{"model": "image classifier", "train_examples": 155796, "targets": ["class"], "layer_scale_init": 0.01, "label_smoothing": 0.1, "batch_size": 384, "warmup_steps": 1040, "weight_decay": 0.09}
Rows from block 6 of a small image classifier, named by matrix and row number. Rows with one number belong to one neuron. Each number is 128 + 32 x the weight over its row's rms, rounded and kept within 0 to 255. All counts start at 0. Numbers have three digits each. After the name is the row's rms in percent of the matrix's.
After each neuron's rows are labels from the 100 images, of 14848, where the neuron reaches its highest value: "strongest on" is what is common among them; "place" is the part of the image that holds the peak. Only what is clearly more common there than usual is listed. The data: photos of plants, animals and fungi (iNaturalist).
# fc1: MLP up (model.blocks.6.mlp.fc1.weight, 256x128), inputs 0-127
# fc2: MLP down (model.blocks.6.mlp.fc2.weight, 128x256, transposed), outputs 0-127

fc1.1 104:170139106126169141113151125164147145110087165079149108154150140135141104133119111056181139139148065112072125144109120091161140164085144164138090074136131123102083134121129112148108107151107111106085077073108145121078100154129110112125069141107147114149122093090137166127145077122105100147074132170182186168118152042141127069191201064138144093143099160102132151065176162073122129146121
fc2.1 102:116195131120135122154120140092089133098174131169178108105146066196103138116186106166194092081126128115087126149132070104181088140155120100094114098134112140047159165121107113105093139117171108152123106116114129079129132170112200203148142170061138153150135135189122093074106122089153092129123098088120125085107151131125131125109156107065117085169175163137152183093108137139144146119088
strongest on: class Aves; order Accipitriformes
place: centre

fc1.109 102:172158086124033121116107084117162208135102154136114132122127101158158074122090129067158103189177105132132128131108122112203136145080208121146112130118147108106158134088157174139153160104113129079101103139132071132151143162183151092105144122118177140140126151127169104122099147109082130115131184126168133154108166182196064146123148099097144153100186160145136073132160091120096114084152
fc2.109 105:110165139088214140125087111100167145143133115119061088117166144129132105162193142039136158148188125093157153107177107156047217130138146156161152150157085139161117144116076086165107119152139106074095119145133123160100163119172136148159102144152133118186099147132137156156106092107145133082182100107115105152098113155082110103098144133126154139157110147117052169186145140151081138115133
strongest on: order Charadriiformes
place: centre

fc1.139 091:117146122129096185168079182182079145133152141100182152134119152122130092092131172222151146123102153134114171112103140160143121112087112139124182151114116144138134178172082104101114126167116131125151088161131163157171129131132151094074094155124096122158087162072046098124158154170153070176090163137169092188116085152148088123117157095127083095151136110106183115167097154087104103175097
fc2.139 101:161115127107102094140109168130137154110132184135148171132199135137136149122149126091193119215166113030129168137192130102142178125132082104115120118110131059180090142121122130148145163127170092107100134132106131152103134140088086095126136162135238152136189122101158200123127113115111093092098080163106109149150114142124130130112176137144138125135062131105143137051168183139142145140116
strongest on: order Lepidoptera
place: centre

fc1.191 117:103123127106136190068129190138147147163133164118149118117103179160139120131099118119164124148127149133129172151155088141171118071056138132067079097161146146102211109121114101195080190171140107148104114116151111112145140108106106105123060102112119161144127151141086111124127082172102128092117150133167101192158158164096137105105199083133051125210099140145179164119148151100122102124103
fc2.191 121:111067144094076114099177073124114162137163133141111150096171129100106132180117102186121099093162138143148180083151098171156104102189108052120156107112107164130082125073151143097110135157069065097106097143113121141084096098121153123146134138139116121112140134129116153095093117145144086138186123154041109053189100077122094177127133153117106150123119149130073127127128089097092186137069
strongest on: phylum Arthropoda; class Insecta; order Lepidoptera; family: Nymphalidae
place: centre

fc1.195 099:148144126170091033089106150120122118192152156150162098167071121111129107190108088176122199140170039117062124120160178085113162177142073135166079100097143149137122089071123109123127108111093086153087085112110148128091158068127101124183143096175136092136119120149118156159113109089112120154091128095179163134116140128119122138150098107097094083104138118165160157127118112154142075151118
fc2.195 099:156073150103175104144104068147116158202158180128185148164182166134111180102135094084085105123141102109189145184133146142125132115152128122050112114129177122071144072094105141158146077166161141140171161103143070109132173059075117095123173202111118092122122131095155081076134157148133124129149133085101148105130128166156087110119113139128123131062082139126127102128161170153117128112153
strongest on: class Insecta; phylum Arthropoda; order Lepidoptera
place: bottom centre

fc1.223 090:136072131145151099103066159095091139117124088114163134192130081118115103117105079133076157148099134119168195169078149118122126101168088081150068116094112115103152107154097145125117198136108107153153089102095170141118200197132158199113133159133116101147120076096074138170143097128112168147133143161140146152163145130108100212141144120097096144124099128137140127120079152070060116184113
fc2.223 108:091148143147148134107128105073113179085075129146142105192169085109113107107178164153097176069132108156183132105185139172088147119101142144141185141127154147072140110147114118111148083121155192157076134145136141121129114123095155086125132104113103109189153133147166125105082132117112187139159121113193149149094165172156126173086180109122150067099082066076123117189190137144156167138117
strongest on: phylum Arthropoda; class Insecta; order Lepidoptera
place: centre

fc1.111 105:074102161150149065040133108111187114098097094118083134115068085091116118110127101095117151101154123069097086151155175120119123135150118098124111147168128057172086088123042159132173187147112098097147074126114201131114147150059132156135172083146124141125203121130147163141131120112142138142126162040099100093140118127080151137141123142160152089141118139094137119118163163110116104110124
fc2.111 110:149140115131113166135118131104156137139123104137150218138174065165138177134201152081159122187139107159060147091107127156133117139117101157090154185159079124111128165056167127221118065159114127067136119089133131131176124104162127140093127142124160139112156137191124109107135129075162110154113122155126149105143148161149120144095133137177138168060132052132094080117125101152061131105126
strongest on: order Odonata
place: centre

fc1.138 089:136097123105077169133128210098113110083153116109180107162086185134158079112125073158069174118095101177136101134123120132085104151088225142142122131089139126134142111083135125131147141119138054163129076136156161054122130152164096100113147141131154146169124107104125140144125116128133083148110106132149084171162125120178122168107161098155114093137166170153226143176140100084119071089131
fc2.138 102:161182190133077107111122171142169201093113122127119116120135122165108147122133170131142114139189106095174110119126097146131082084196080093125142140117061106071109129145095081148145128103146140120138132167132127160100146111101196142086108112168160114117132136107064122131149145108111126034151102144116131153130126122137163145204089134098134171089152068132053084121095134122169110083052
strongest on: phylum Arthropoda
place: centre

fc1.25 100:140121134144149079101184117164121117147140086120154102135137074168110077156162106100117099149130100082167098093121076147092073102126151202143138146184148129056140108079083105169110114142108065158141156128208133152131163145091150151186084151094162138189166079102166124126122099160086115149069132128170135139133093127161204097128171168151172104134118125183119125145165111175137144133138
fc2.25 084:105128134144134151122117087079157108173128154155120142180115156104096136124113161126145126073118090038076191071128155076117121105096144163119132126160151158072187132167148076077076127197113133081104138151093107158112114101150108176157138184117146068183091165177110100147158145158174157103098120107170173121132151192095140132105070081174119113108104131140129107096141163163165147115128
strongest on: class Aves
place: middle right

fc1.107 099:110156102135152150082086139138182136182137100114082111150136122120177138132085122146098102110167103119143177164155098121091120098132093197190105104090145163078138164133113107177154125092150157129096108095079144083169136199178118076151093147188135136122078179083132156166137085114116098098107132099144098238145142153153116097139151127101176145066148112203146149117141135121137143136087
fc2.107 108:147100172179122126155138150149152114076092117129110128120104171142200094148153097137092116077182162144125125087148102152127105167134083006106125162147112099098097105078059120112051110102162143117105170122094094121173103144115124103085120152149150141182108158088120123180108129144168096052130138094114122080112147166192104167106052124133152175126163144115133127148128120163118147117144
strongest on: order Anseriformes; order Charadriiformes; family: Anatidae
place: centre

fc1.71 109:140129072192140069100163095124155132145157175186162158107151137118180155137054164161149113131146148208118117130128048172134150118178104136111099157125117144157132166140130121126087080150101134138134039113104166154163075126122094138102111145098126098193083065135107135143090171155083154109118108150135132119128129090147146138151159183105063165153178137116201123173092112114138133130100
fc2.71 108:119146134102117098152076086125095118128121155099132128072115120115045134146157136107121131114050089096172152123072109157127117186097102111156102129089159185092112133092129113080129201163116156133105195141081102077045139157154096136111135104113136133040081129106071175118120105100060082144147081115157103112147126125124135149120115158141138120124082102095105057114161089097115125134164
strongest on: order Lepidoptera
place: centre

fc1.122 105:124121167126156129132166081131127140092093098142132129138137189136110079136087112105132176058134111115148161101141166115171145122178110130122150116098085145089127097077100150139086138076133170128180140200135127153167117093122129139135135137202104114079110131108192072085123122154063089163152129169110197174109112084150092124108214184114134126123120096125127127086093181181102065151104
fc2.122 102:117121096092131083131109162102145186047129165146144138126144179220173124109120110169110122135111148179155089140091051118057147068069141103099142111147149125128145118147110149136142100124100107230143108075136163126179162145104143108135162140112134127087119110126138122087125111119113152094082151112048127108166123083146172098162121140150185092081125126135109145104109092109157152177184
strongest on: class Insecta; phylum Arthropoda; order Lepidoptera
place: centre