Weights of a small image classifier: activation gelu, batches of 384.
Rows from block 6 of a small image classifier, named by matrix and row number. Rows with one number belong to one neuron. Each number is 128 + 24 x the weight over its row's rms, rounded and kept within 0 to 255. All counts start at 0. Numbers have three digits each.
Before each neuron's rows are labels from the 100 images, of 14848, where the neuron reaches its highest value: "place" is the part of the image that holds the peak. Only what is clearly more common there than usual is listed. The data: photos of plants, animals and fungi (iNaturalist). In brackets: how many of the 100.
# fc1: MLP up (model.blocks.6.mlp.fc1.weight, 256x128), inputs 0-127
# fc2: MLP down (model.blocks.6.mlp.fc2.weight, 128x256, transposed), outputs 0-127

place: centre (32)
fc1.254:118126116165144097084097146101128097173119120106167120126157144187118109107119108118137140165156153151131131123151082127104145124143167111095182109169131113079131104147131156119138144082130124127166128117115132123125095160109139145147088162112138117137136148141159133167125145124143160095082153153082111162126120130152144155091154124155138127139141109155152149082119093098141110151106
fc2.254:113167144141116118134100167131137120099164133149136141113103163111110116126170092141125106083183091113123197104153142110127144124094124114147126106150131131187088149116142170123142093128107183086132116142081114124106111091135153142133091097119118101138114135110161173100130136135118125140142121190116128107110138151117105155114134134143135112123113151131139113100149079129092102139123

place: centre (25)
fc1.144:142133139142116098102130148126113079107142132148117141167128163128157129153133111152118092153150138120144129121125150114115105141123135135188160130100117172137130126118134132158166090097115157088120112115104140091151134140143120143188081072106101140146112121101115122119182122136115132138081138160153179149160080109152145147161132117112128162174142138160127160131165143109166142143106
fc2.144:118133142140121086125144155156136095127132131137141122114120136113133124114126125104109114137097119097096127091115119150147070089139139126143123130169102167131154090131055149135165118130077124148143131136116099148105106062112113130146086120155156104150133118144120124096140150094162151149094152095146110102154090185132113126116076117094131136116115141119164142148147104140155107132177

place: centre (30)
fc1.234:130119125096144096108126107080138123119184151171160128151148138139118113168132102128101123128174151141122107131176102106124176172138137112116140116121120118150153139096122138130121140147114124145120118088140131128159117151186116065120098116112095117163078114120131122140145125130112098056121153150142136102114112135141100130086175135091086115126106157098157100128097133112136135105104
fc2.234:089143108119103094118117105131135155174089152111111105113134166127140139111155120114128162124082151131132148133129083190100153142119100105081100111158068123128167114127090116123147145152144135087132128106115091128097156092139146077141124145126083094113124102143136165108153142120125122098151121091103098134158131125109109123144158151159144123100130122098099123092134148144128083139149

place: centre (27)
fc1.212:134106113164133116122105154105094099086098138158141098156105147180143126112112090167132145141154119183113120139167166152148131165118126131139160093159110140123144129162114067123122156139154118115083119140107146189081109151164148099135102107145187144161122120140118120135138134107130126111150138119154156139105126128132123141096160103103096095108137127107110106109103160109111099109123
fc2.212:138157127125121126089092128124175116112114142116074133130140087105126172118104131101117123107120087089146123116172144124149145146100118103106143111158163127108117131064090184162131117143150114107089180148156092158152123125133083132130161090127149116144098142113144139122138123094110119146124158120123184117136132122099084168137146126133129132139075098148150117124099148123099125113136

place: bottom centre (28)
fc1.199:120141167113142131169090166126112133114113125143111154173069154077125120149104115128146121097127148075102122140116136114146079183117090124149137123166126116095165125139097128123093129116121099131096156126133136129151121119087108110143087114086130130165161143145104137128103119128129119111106112136163172132106093138104163126092102143158100100098094070145105154121131133138122104140143
fc2.199:177098116104111134141121108162091104092121162129170108134094163127141148151132125109091106132095122133105154101143151179086110182105125116140120096130122157147138127114123129119117097135145163109165089117179146097122171104137146075131097126090125113157158127113129102114146107163114174105156182140106138112108146114134122122133126115114110130096109105095091121127169128113096103117127

place: top left (32)
fc1.133:139170095152144173101139139139122125148124132098076139121075111108112150129099119137171148109148086070091154155133152159164142135155120147144165113109140117153102150150141142133143142116112088109141130119101132101123120122160157117112155127116132112125147157105097118113119142124113138106116150121080155150062153098136156105108096137148146118194141122115114161140120158153109085104143
fc2.133:141119133131064163081100108130107096116131138204152129155162132071143148142152127129138147124117086176138149133138142160112145144156108132110140143139116095090117121104141140087115127155129121117121161167134119141097114130134115108141127092100104109074135137087131151132169133146133166158148129132119150192092109083100141097145123123132144132097147136104115149149089128130152150125137

place: middle right (25)
fc1.242:147135120138126103126138096099139101111130054125101156126138084167183071131140126110105163157124127123131108148128143076093123128165117157115121117097120099104145120115117120126124165136111150149106103122155143105155102135121127105079136135120126106135108130093154136102112150109142152129130099124139153142090143120112110129118142152137148123069111163133130172142200136138142160065116
fc2.242:118116128114130136153125136107121109161193082179128126153158113113133139141127203101123144142082108148115135116138135111055129099110148149110160159173134116069123091149126122122100106122142112151124133170136127143121162123154128120096062123122176119151113158133150135121121137154115182143130116138139110162108130114147150106111152121143160120135126108141112093114097157120142145114124

place: bottom centre (29)
fc1.83:098167139149104150157115126135078133127167146153131126132158153112116123145123125147136125159168128116138153118108140119139104108176127132165100111106121156093143159154156123135107141142141113148061111138133118126152143130121128140106120137126127118177110064146185119089167116149110145139130091132168131113157123158087126097101120124190076146154108107155162135135127170094113109121121
fc2.83:161107152123176113145126104110095170140134161129107171098108140128141129081119151101095135130145121132131135130141120176081169110120131105099103196121128134172111137116130137118133141130089101071142143110109092113078159113160093138123170131118093140115119144093108143108131134142104120082110117167075133130091112126117126083121130137127087132119107120133137170144137135145150131132097

place: centre (30)
fc1.146:105130193147145130101074094114163103134069127112108143136080120162112108168135118094134109144072084132148170099121136122131108133157162134159121145100099132153120111139118101138105153140126095147168122118140141135126121158116127145106128102111150082168131083110097100153091154119101139089156106152143118128092096103147108131097150141145116133111128139143138176112130112129112139149127
fc2.146:072111148143127140120194119137138082134174132130138120134133143124134136110143120091135128102152116116132171120178182121116137097179155055096140085092197163098145101140158124110131119125106128141105135133112101138172131146122099135144111153124125130108098145104134149125126122137124144146086109141109103103113159136125116143112162102120151127132102138096146108085128132155094154114144

place: bottom centre (26)
fc1.125:116135110094153114132173138163149118141101104108134127126106089083131115133089161085143147098131106130144136113096119160119085105133092172138140104110107135096137099097089202156110160175148087115090123118108117131120097121127112149120106135107122108122148127118136122117126110098083119152106122101126146111117073135123175107119116097130112102123086141091107127169150139155136140143094
fc2.125:156106171145138109133094138111122138105108174141125131173163117112157108139117123156111133086153139104131130119179105137105158158145080098137168114134157151131117126132144167119116110153122156162122134113152129142124142121063149129056131125128145127189119135126151102119145122159141140078127164184116115130161162106145141120089121108106120136130119128150171145146123167115166135124154

place: top centre (26)
fc1.204:144121111152154147136100145144125111161136121172081098157138105139106148111161095096157141115092158109116121136133137093137161109109103102115152143124120156108092158097139156145088167126123125119117134145143135163162123127100111116197150074111149088156124127133113166157065117084107139125149093144135124163154143141127110153131133147131134142132151068184143136120115124107122126110112
fc2.204:133145150165117131114090098068110119115138114116096118138140124130105068109167156091142145105149112115109116128144131141065180127132127072148150119125154111115120110134153140107110104145176106148128139129142139159140150125165125097094135115123116126124145139123082161131109140086145176094112107174153126115109127165159141093112114153120095105148123147135171069116138134105117131153125

place: middle left (25)
fc1.43:130108102126112112083102136130135139105177050112094112174119140127114110145125126139130118156156134126115111143086174120151143136104144127168158143164142112133189138130151143139156131151136140140105161157127122175114136153109107131159111116114150118116089084185119092117123153092090112152117145105087112135161138143136111122127188131126140120123155135097127148165107111168127105137115
fc2.43:087123140090159132152122120135121094133083130142117114112172059122117132081107094133124083097056114187081175120099156104125144134119114112134109115126121117089139155122092132127148132106142092120100124072133133115137141126125159113134092124109145130129129127147117098136088126161117169169093136131157131167133186123127127133128127105103132120114112134136121136137115137120086098107129

place: centre (32)
fc1.148:130156127109129099141131082124114127129126116126123114151119144146127099138116128133124125108141169102159091148092137150119124086110131113124137084110141126116145126187119127150079155122100151108089122121118109142117120119130116099116113155092098132131114105112127154131094159118136087162110108129174165154112113095095149194164137121106078096115141140120109088112221159147099124129129
fc2.148:132129113133160118131117088133109173129151122146113143158127094099079153103157099153133088137141100148077149134118062143121162155116147142113085141132087147122139155122150092125112103075117148144111125109113128107121118134133136145161141149095159115128123155125158136140115119103085162102141132156189134147114103122126111110089108101140163146119102073160105144142123129077150099130143