{
  "model": "image classifier",
  "dataset": "photos of plants, animals and fungi (iNaturalist)",
  "train_examples": 155796,
  "image_size": 32,
  "crop_scale_min": 1,
  "horizontal_flip": true,
  "rotation_deg": 10,
  "color_jitter": 0.2,
  "targets": ["class"],
  "num_classes": 15,
  "arch": "vit",
  "norm": "rmsnorm",
  "norm_position": "pre",
  "activation": "gelu",
  "mlp_ratio": 2,
  "head_dim": 48,
  "fused_qkv": false,
  "bias": "all",
  "qk_norm": false,
  "layer_scale_init": 0.01,
  "parallel_block": false,
  "inner_norm": false,
  "drop_path": 0.1,
  "patch_size": [4, 4],
  "conv_stem": false,
  "layers": 16,
  "width": 128,
  "positions": "relative_bias",
  "pooling": "class_token",
  "mixing": "cutmix",
  "label_smoothing": 0.1,
  "loss": "cross_entropy",
  "init": "torch_default",
  "residual_init": "zero_last",
  "optimizer": "soap",
  "beta2": 0.999,
  "lr": 0.0032,
  "beta1": 0.9,
  "shampoo_beta": 0.999,
  "eps": 1e-08,
  "precondition_frequency": 50,
  "max_precond_dim": 1536,
  "one_sided": false,
  "adamw_lr_other_params": 0.00073,
  "grad_clip": 1.0,
  "steps": 20800,
  "batch_size": 384,
  "epochs": 51.3,
  "lr_schedule": "cosine",
  "final_lr_fraction": 0,
  "warmup_steps": 1040,
  "weight_decay": 0.09,
  "adamw_weight_decay_other_params": 0.01
}
Rows from block 2 of a small image classifier, named by matrix and row number. Rows with one number belong to one neuron. Each number is 500 + 40 x the weight over its row's rms, rounded and kept within 0 to 999. All counts start at 0. Numbers have three digits each. After the name is the row's rms in percent of the matrix's.
Before each neuron's rows are labels from the 100 images, of 14848, where the neuron reaches its highest value: "patch colour" is the nearest of a few named colours to the mean colour under the peak. Only what is clearly more common there than usual is listed. The data: photos of plants, animals and fungi (iNaturalist).
# fc1: MLP up (model.blocks.2.mlp.fc1.weight, 256x128), inputs 0-42
# fc2: MLP down (model.blocks.2.mlp.fc2.weight, 128x256, transposed), outputs 0-42

patch colour: grey
fc1.166 120:488474509524477537528482508507458561520512459511495519523491534451517503506519523543495615532512532487485453533379510509451500461
fc2.166 112:507485552505481482424513461509598504443493487455538503481459486542498505578525484399516484536531507462485466458545500430492468556

patch colour: yellow; orange
fc1.130 083:465539484487481524436485506491505488542515423521453542548520526478528516509538402516512509522534435499539546536450545503469507500
fc2.130 101:558491482560473513498541459528502515476473449532513459434435517497530468490522544461554505521533511510489518430505548508517443553

patch colour: cyan
fc1.116 111:500491506473579559419519527499555526465508533542491505443553542499535484479412482482516547557429452442445481467618579489498521568
fc2.116 139:532480479503477466543504467489436484510517509527555541538483523490455537405524429548459503447581447497546516615481438538525482486

patch colour: brown
fc1.148 087:483559498486502552545506508516494561480431511555478477547443479484497418471466501487448501551473479571478429506460497488532514486
fc2.148 116:488477465516511458492573491509513467493539535473531566482571563510502609467527473431484522484506504518572559529568451507483509475

patch colour: pink
fc1.112 093:514469558545567487596491519473480563522504482520497541515508449416484453523424536419480549505457491441524529499505523488509488532
fc2.112 105:557471460456450555402532508426447488488554458490555428460494558487531504531524523549535493526449548551538562489513536548504501546

patch colour: white; pink
fc1.198 084:486538558505463434470548411490488504486526493509482463476512540522489466518522550502464509441481531540499632473495557477488489556
fc2.198 096:507528498430492506430441474498592476436467560489478454457524587562538485470508565516570484497477545433544479459493468457528499539

patch colour: yellow
fc1.26 083:497545426494546473495529453528483545551415539534533494516489480474478578388438592505474456477473481429520525563563517453442558473
fc2.26 087:545485535522499446426545537522508491464542505468497545396572496506482505544553486468543486514505453486510505530509461501490445580

patch colour: green
fc1.174 087:535608487499431476491536390486510474454451500479472515519547553474473490467513534465526472529550526560502578495575501507414550510
fc2.174 099:538439527509565551525551536545488416540477503582461486515461523508432494494504510506519534543508510448464578447476440449470489465

patch colour: brown
fc1.241 121:537503575485514462485527493503494489524549494494537451483502544528450433587447554431566505472509505440496487482505459560482460476
fc2.241 098:527543516444582518517496584601504520526480506503538510505511530488460559485592568515477518494503465520513392518438546484477506496

patch colour: pink
fc1.177 083:451472521485491436498514471481458525507525513457440509551515497504552498515446540505462560470496530537462517597560543504563522563
fc2.177 086:483493548521520421482475478441543474420477424445539483504406517497501529429555501463471488493530387519574516406531524486501498497

patch colour: brown
fc1.249 090:506459548448493499548415517485504555530415450508474537414527401470555418534501464496487447440477472483513504512536559516437523443
fc2.249 092:533508419554475495520536523461508434441526562462497568555494526523457530454493550506438455469511552532517525469474485483587528549

patch colour: grey
fc1.118 094:496463455504555457428452529488478532533460490485539475520495440448522480499484521541526445505483521511505519541464470473506442517
fc2.118 111:544505497389479483508510510535521510473547471531527475484518560505463504508453535506512531456520463489458590501425502513509539511

patch colour: brown
fc1.123 101:499467422589524507460462437528543527459478450514518511542440531407429517430580529531550466422521489469505497528482540537518507448
fc2.123 101:528520430503486555502452537462493443537573551485479497521532449491433448527526474509489426559471462450537549521526517509556423505

patch colour: brown
fc1.34 080:532548498484486576485501489476545484505486452459510440487441537508515479536519498585505560541458438481533582488480481504518467545
fc2.34 098:527545569520558406528489488561522481521420464527450560546489460554509554511487475432450497426582416432484521559514546446524457483

patch colour: grey
fc1.235 104:566494444437548461498498481476490520524475530529497431442531416479532522447506429498506458547508531517543516409515548508531477508
fc2.235 097:547472493535479496406544443500468510512522451448409520563518526553491509490496479503484551507551542470424456562516510412455545471

patch colour: brown
fc1.156 106:483429527462502518491420405550448495557455452455497527522527463517460495537473503510534471537583479576486474468494557561510583508
fc2.156 113:449524524565500463496462527497556424474583503521497523542488504415503491485560497491500471406530510490466553516462560501472464487

patch colour: brown
fc1.102 097:511535519578565448562459479548497469526492512464484516438515610529571488467518500512558533484490545469554505493503418506535512479
fc2.102 102:474498497429467498434523493428487557485536449525541483538568504500410465428499475474421485438477508470483459496508528448553533509

patch colour: pink
fc1.187 078:528503491489540472458476551510390478453522455410527505536415526531461428437465454467501494494541494407530471435473528449561529513
fc2.187 100:448550438498527466508448550511559459547437448445529480474519606495476510478560523494504441403459486541497556568520457590476478523

patch colour: white
fc1.106 075:514538476528498486461473482423476419528501515421472519547548536493410502474495483482529543532584524474515604480504501450433486494
fc2.106 095:477462529518545613520492520525499500532472511541538553464576447386512502575567442447543519497396459517548517475502476485493550552

patch colour: grey
fc1.1 114:505423497524479425544479521473448460456434527510530481505518463525544457567499411549478515528478468458482509527499491457489515532
fc2.1 099:561512498473504509460562526531568596468501477534510538477548486540530527466577536520493428488482502489565531469506460537434502484

patch colour: yellow
fc1.113 092:510522475519491504529458525527469530530518549526499501492527466448445481456435511473499475473487434474533544566574582527552471448
fc2.113 103:485526492511452481522489536560482486521467522424485511489455537455463472519491503440549529494515532518448532501492555460451483492

patch colour: pink; white
fc1.111 090:484454489459505418514521530498528506530526471502496509448494523508517504457449475484548517545515504510463504493518511407461466514
fc2.111 102:522515504520470526500475473505508518468479477455533469526484405427486449526521473552520468506536504475477453532523469517470494487

patch colour: grey
fc1.205 091:470506524497474559498430453533495547471534463563473520538525526502516505546484426492502460509471547483393549446437462509452507497
fc2.205 087:496488512476484481568477467541566474551487505484473482468439452542591505571463522488413499492503496469478524532544484461398534456

patch colour: pink
fc1.94 092:546504466530524509459547483476470545461517464561463474579605464519522492515437520467499492460546508535501532531507546509458540469
fc2.94 094:478528444548546533461474474524583483543431525502536497493475528519515505521564479557490526542472518417539491521492463479579447470

patch colour: pink
fc1.103 091:521461482517528415453522508520499502541503505517522485601573531458489429513462503533504476568465475527462480456489502440574506483
fc2.103 105:550518499540560490492486489484549471467452483481494566489486478535485426466555506534577474499482467518529501551522480546490437460

patch colour: grey
fc1.2 120:448467503493480465492466469456514525485531539470527432426509438565528524424577467540600516497524455495507503517509537449524460459
fc2.2 105:551485572489513533495517545543517459475451463524449546536476436436507512519478510503480482542518542424459469564570522454458574540

patch colour: cyan
fc1.80 094:489575528605491535472445533550544443544546529433468527426473468480418500544471522440541559514419438465445473535494526416442465510
fc2.80 100:502476457471527535489502533429518513526394503517555491549514490520464516433511453533469434573491485469569535471480455479458482501

patch colour: yellow
fc1.185 090:534493514557534487514386506504431502589535540493503542421503502522432412510491473506524516516453535518496539501448463547487509499
fc2.185 106:490498489540518461398569479479530505529534486532529443549463451463583486432444510468502536497507525408545458456543541463488532478

patch colour: white; cyan
fc1.138 087:523572542520519476511440514530553485474519529491486412430512499527426519544464557456495539438515448442445549499572582450469501481
fc2.138 099:489512500497490492528469465528489529489557490502469490514459486545492505434487521536467491433449545515445473504504509503459501449

patch colour: pink
fc1.72 096:469506473501520428477550525475529538417501492488531513473496508566490490522483521543591487578535496542557550541519502486546528494
fc2.72 088:540513528439543491546533537564505460553520475532464456564503463491529435501510472510406498509487514516549446504528467576503480475

patch colour: yellow; orange
fc1.13 094:550483491508460467479512514444426536502516478505505507475443549483466506459456512517483467500565431418537552523492506484479428426
fc2.13 112:378530524534558535456433506478537463504453452527486534465541486526543500536500549497532544553484550563482451450573462517457488535

patch colour: pink; purple
fc1.229 083:458575501490558491475516497455523480509467380495502405529544461489524528482499483528493598488560587481518545504535521514471517521
fc2.229 104:518466474546485467456481534538482489549511599450485570555514524492438447462501477434457458534495560500436508513518479471483419569

patch colour: white; pink
fc1.122 090:493523463541505525505450509468522488486464424500448457495449435486526550439468509505499461488476537469457506551469514400453496474
fc2.122 100:538536480485490454515542444536533527532497594493507515459494554474480461566438559526472514598546518536554509492544488541504573527

patch colour: grey
fc1.153 095:480480433468575484482448479518529542478478521496473491455482521522559483502488566561519451508453510466582450537517575490510530515
fc2.153 093:405442518539498438515538474482442464538528464472513541453435499475489550420546405495520469515482460447463523513505545470500506508

patch colour: cyan
fc1.202 091:479558497545470518494532497517504518486450552491464519386510537539525489432483441478554441556580480504461477424557475512425534482
fc2.202 097:499475476499530558511546544513485511515435502509545513623544437536503483530512484491445469520534497585481525478449454448526426483

patch colour: pink
fc1.57 085:504526443516516525513502567483532528524522566449420441515490486485472458430536523536518530507500453557443470548443565486536466555
fc2.57 092:527509515507481456561577445557447533482443459575540522451487446452460482461484522477575466448482526529455466499539451547533508529

patch colour: pink
fc1.207 086:589440526498518476448527506505445524556505437476503439534516514529444511529468560500512492465464490460504497508560480509571482527
fc2.207 110:471552490547511484525529487485517371467500534484558472477476523494449540502548479481485490559461500564569499583548523437469527531

patch colour: pink
fc1.97 089:485491449495514559517421526524501542522454469498472513475409423508512504531479548486533518447553477444499510480450467496464499505
fc2.97 078:541408452497561492556470579503546502505474491483563559521503498511496562498475426483490473515567462517476514442501482493529498489

patch colour: green
fc1.176 094:560489458548494507491489473490516526459545559516559626494537533544536462470492409533535492524508503525538495533569507427422491511
fc2.176 107:420477493542530467510525487524529499599427399516499403581508509518505522473495540478520544495545513528451490443490493528513576595

patch colour: brown
fc1.47 106:451489512471503485443503459563516453477464435454543594484563453502497423516550544511502436455521460561511537512427517555515442486
fc2.47 091:421465538495476505466442474407517493527546451545528555537481475462517430536561471475464508515497471487493550456532590426457493491

patch colour: yellow
fc1.110 094:553558541532465491526414503431465501472545518538542508539479550462491486516448515455500516498527497507604516540467485511582546515
fc2.110 095:479495439424494480474525467481501461528479470474519474465520533459576571468446502466497537503582550454458506463538476439526533470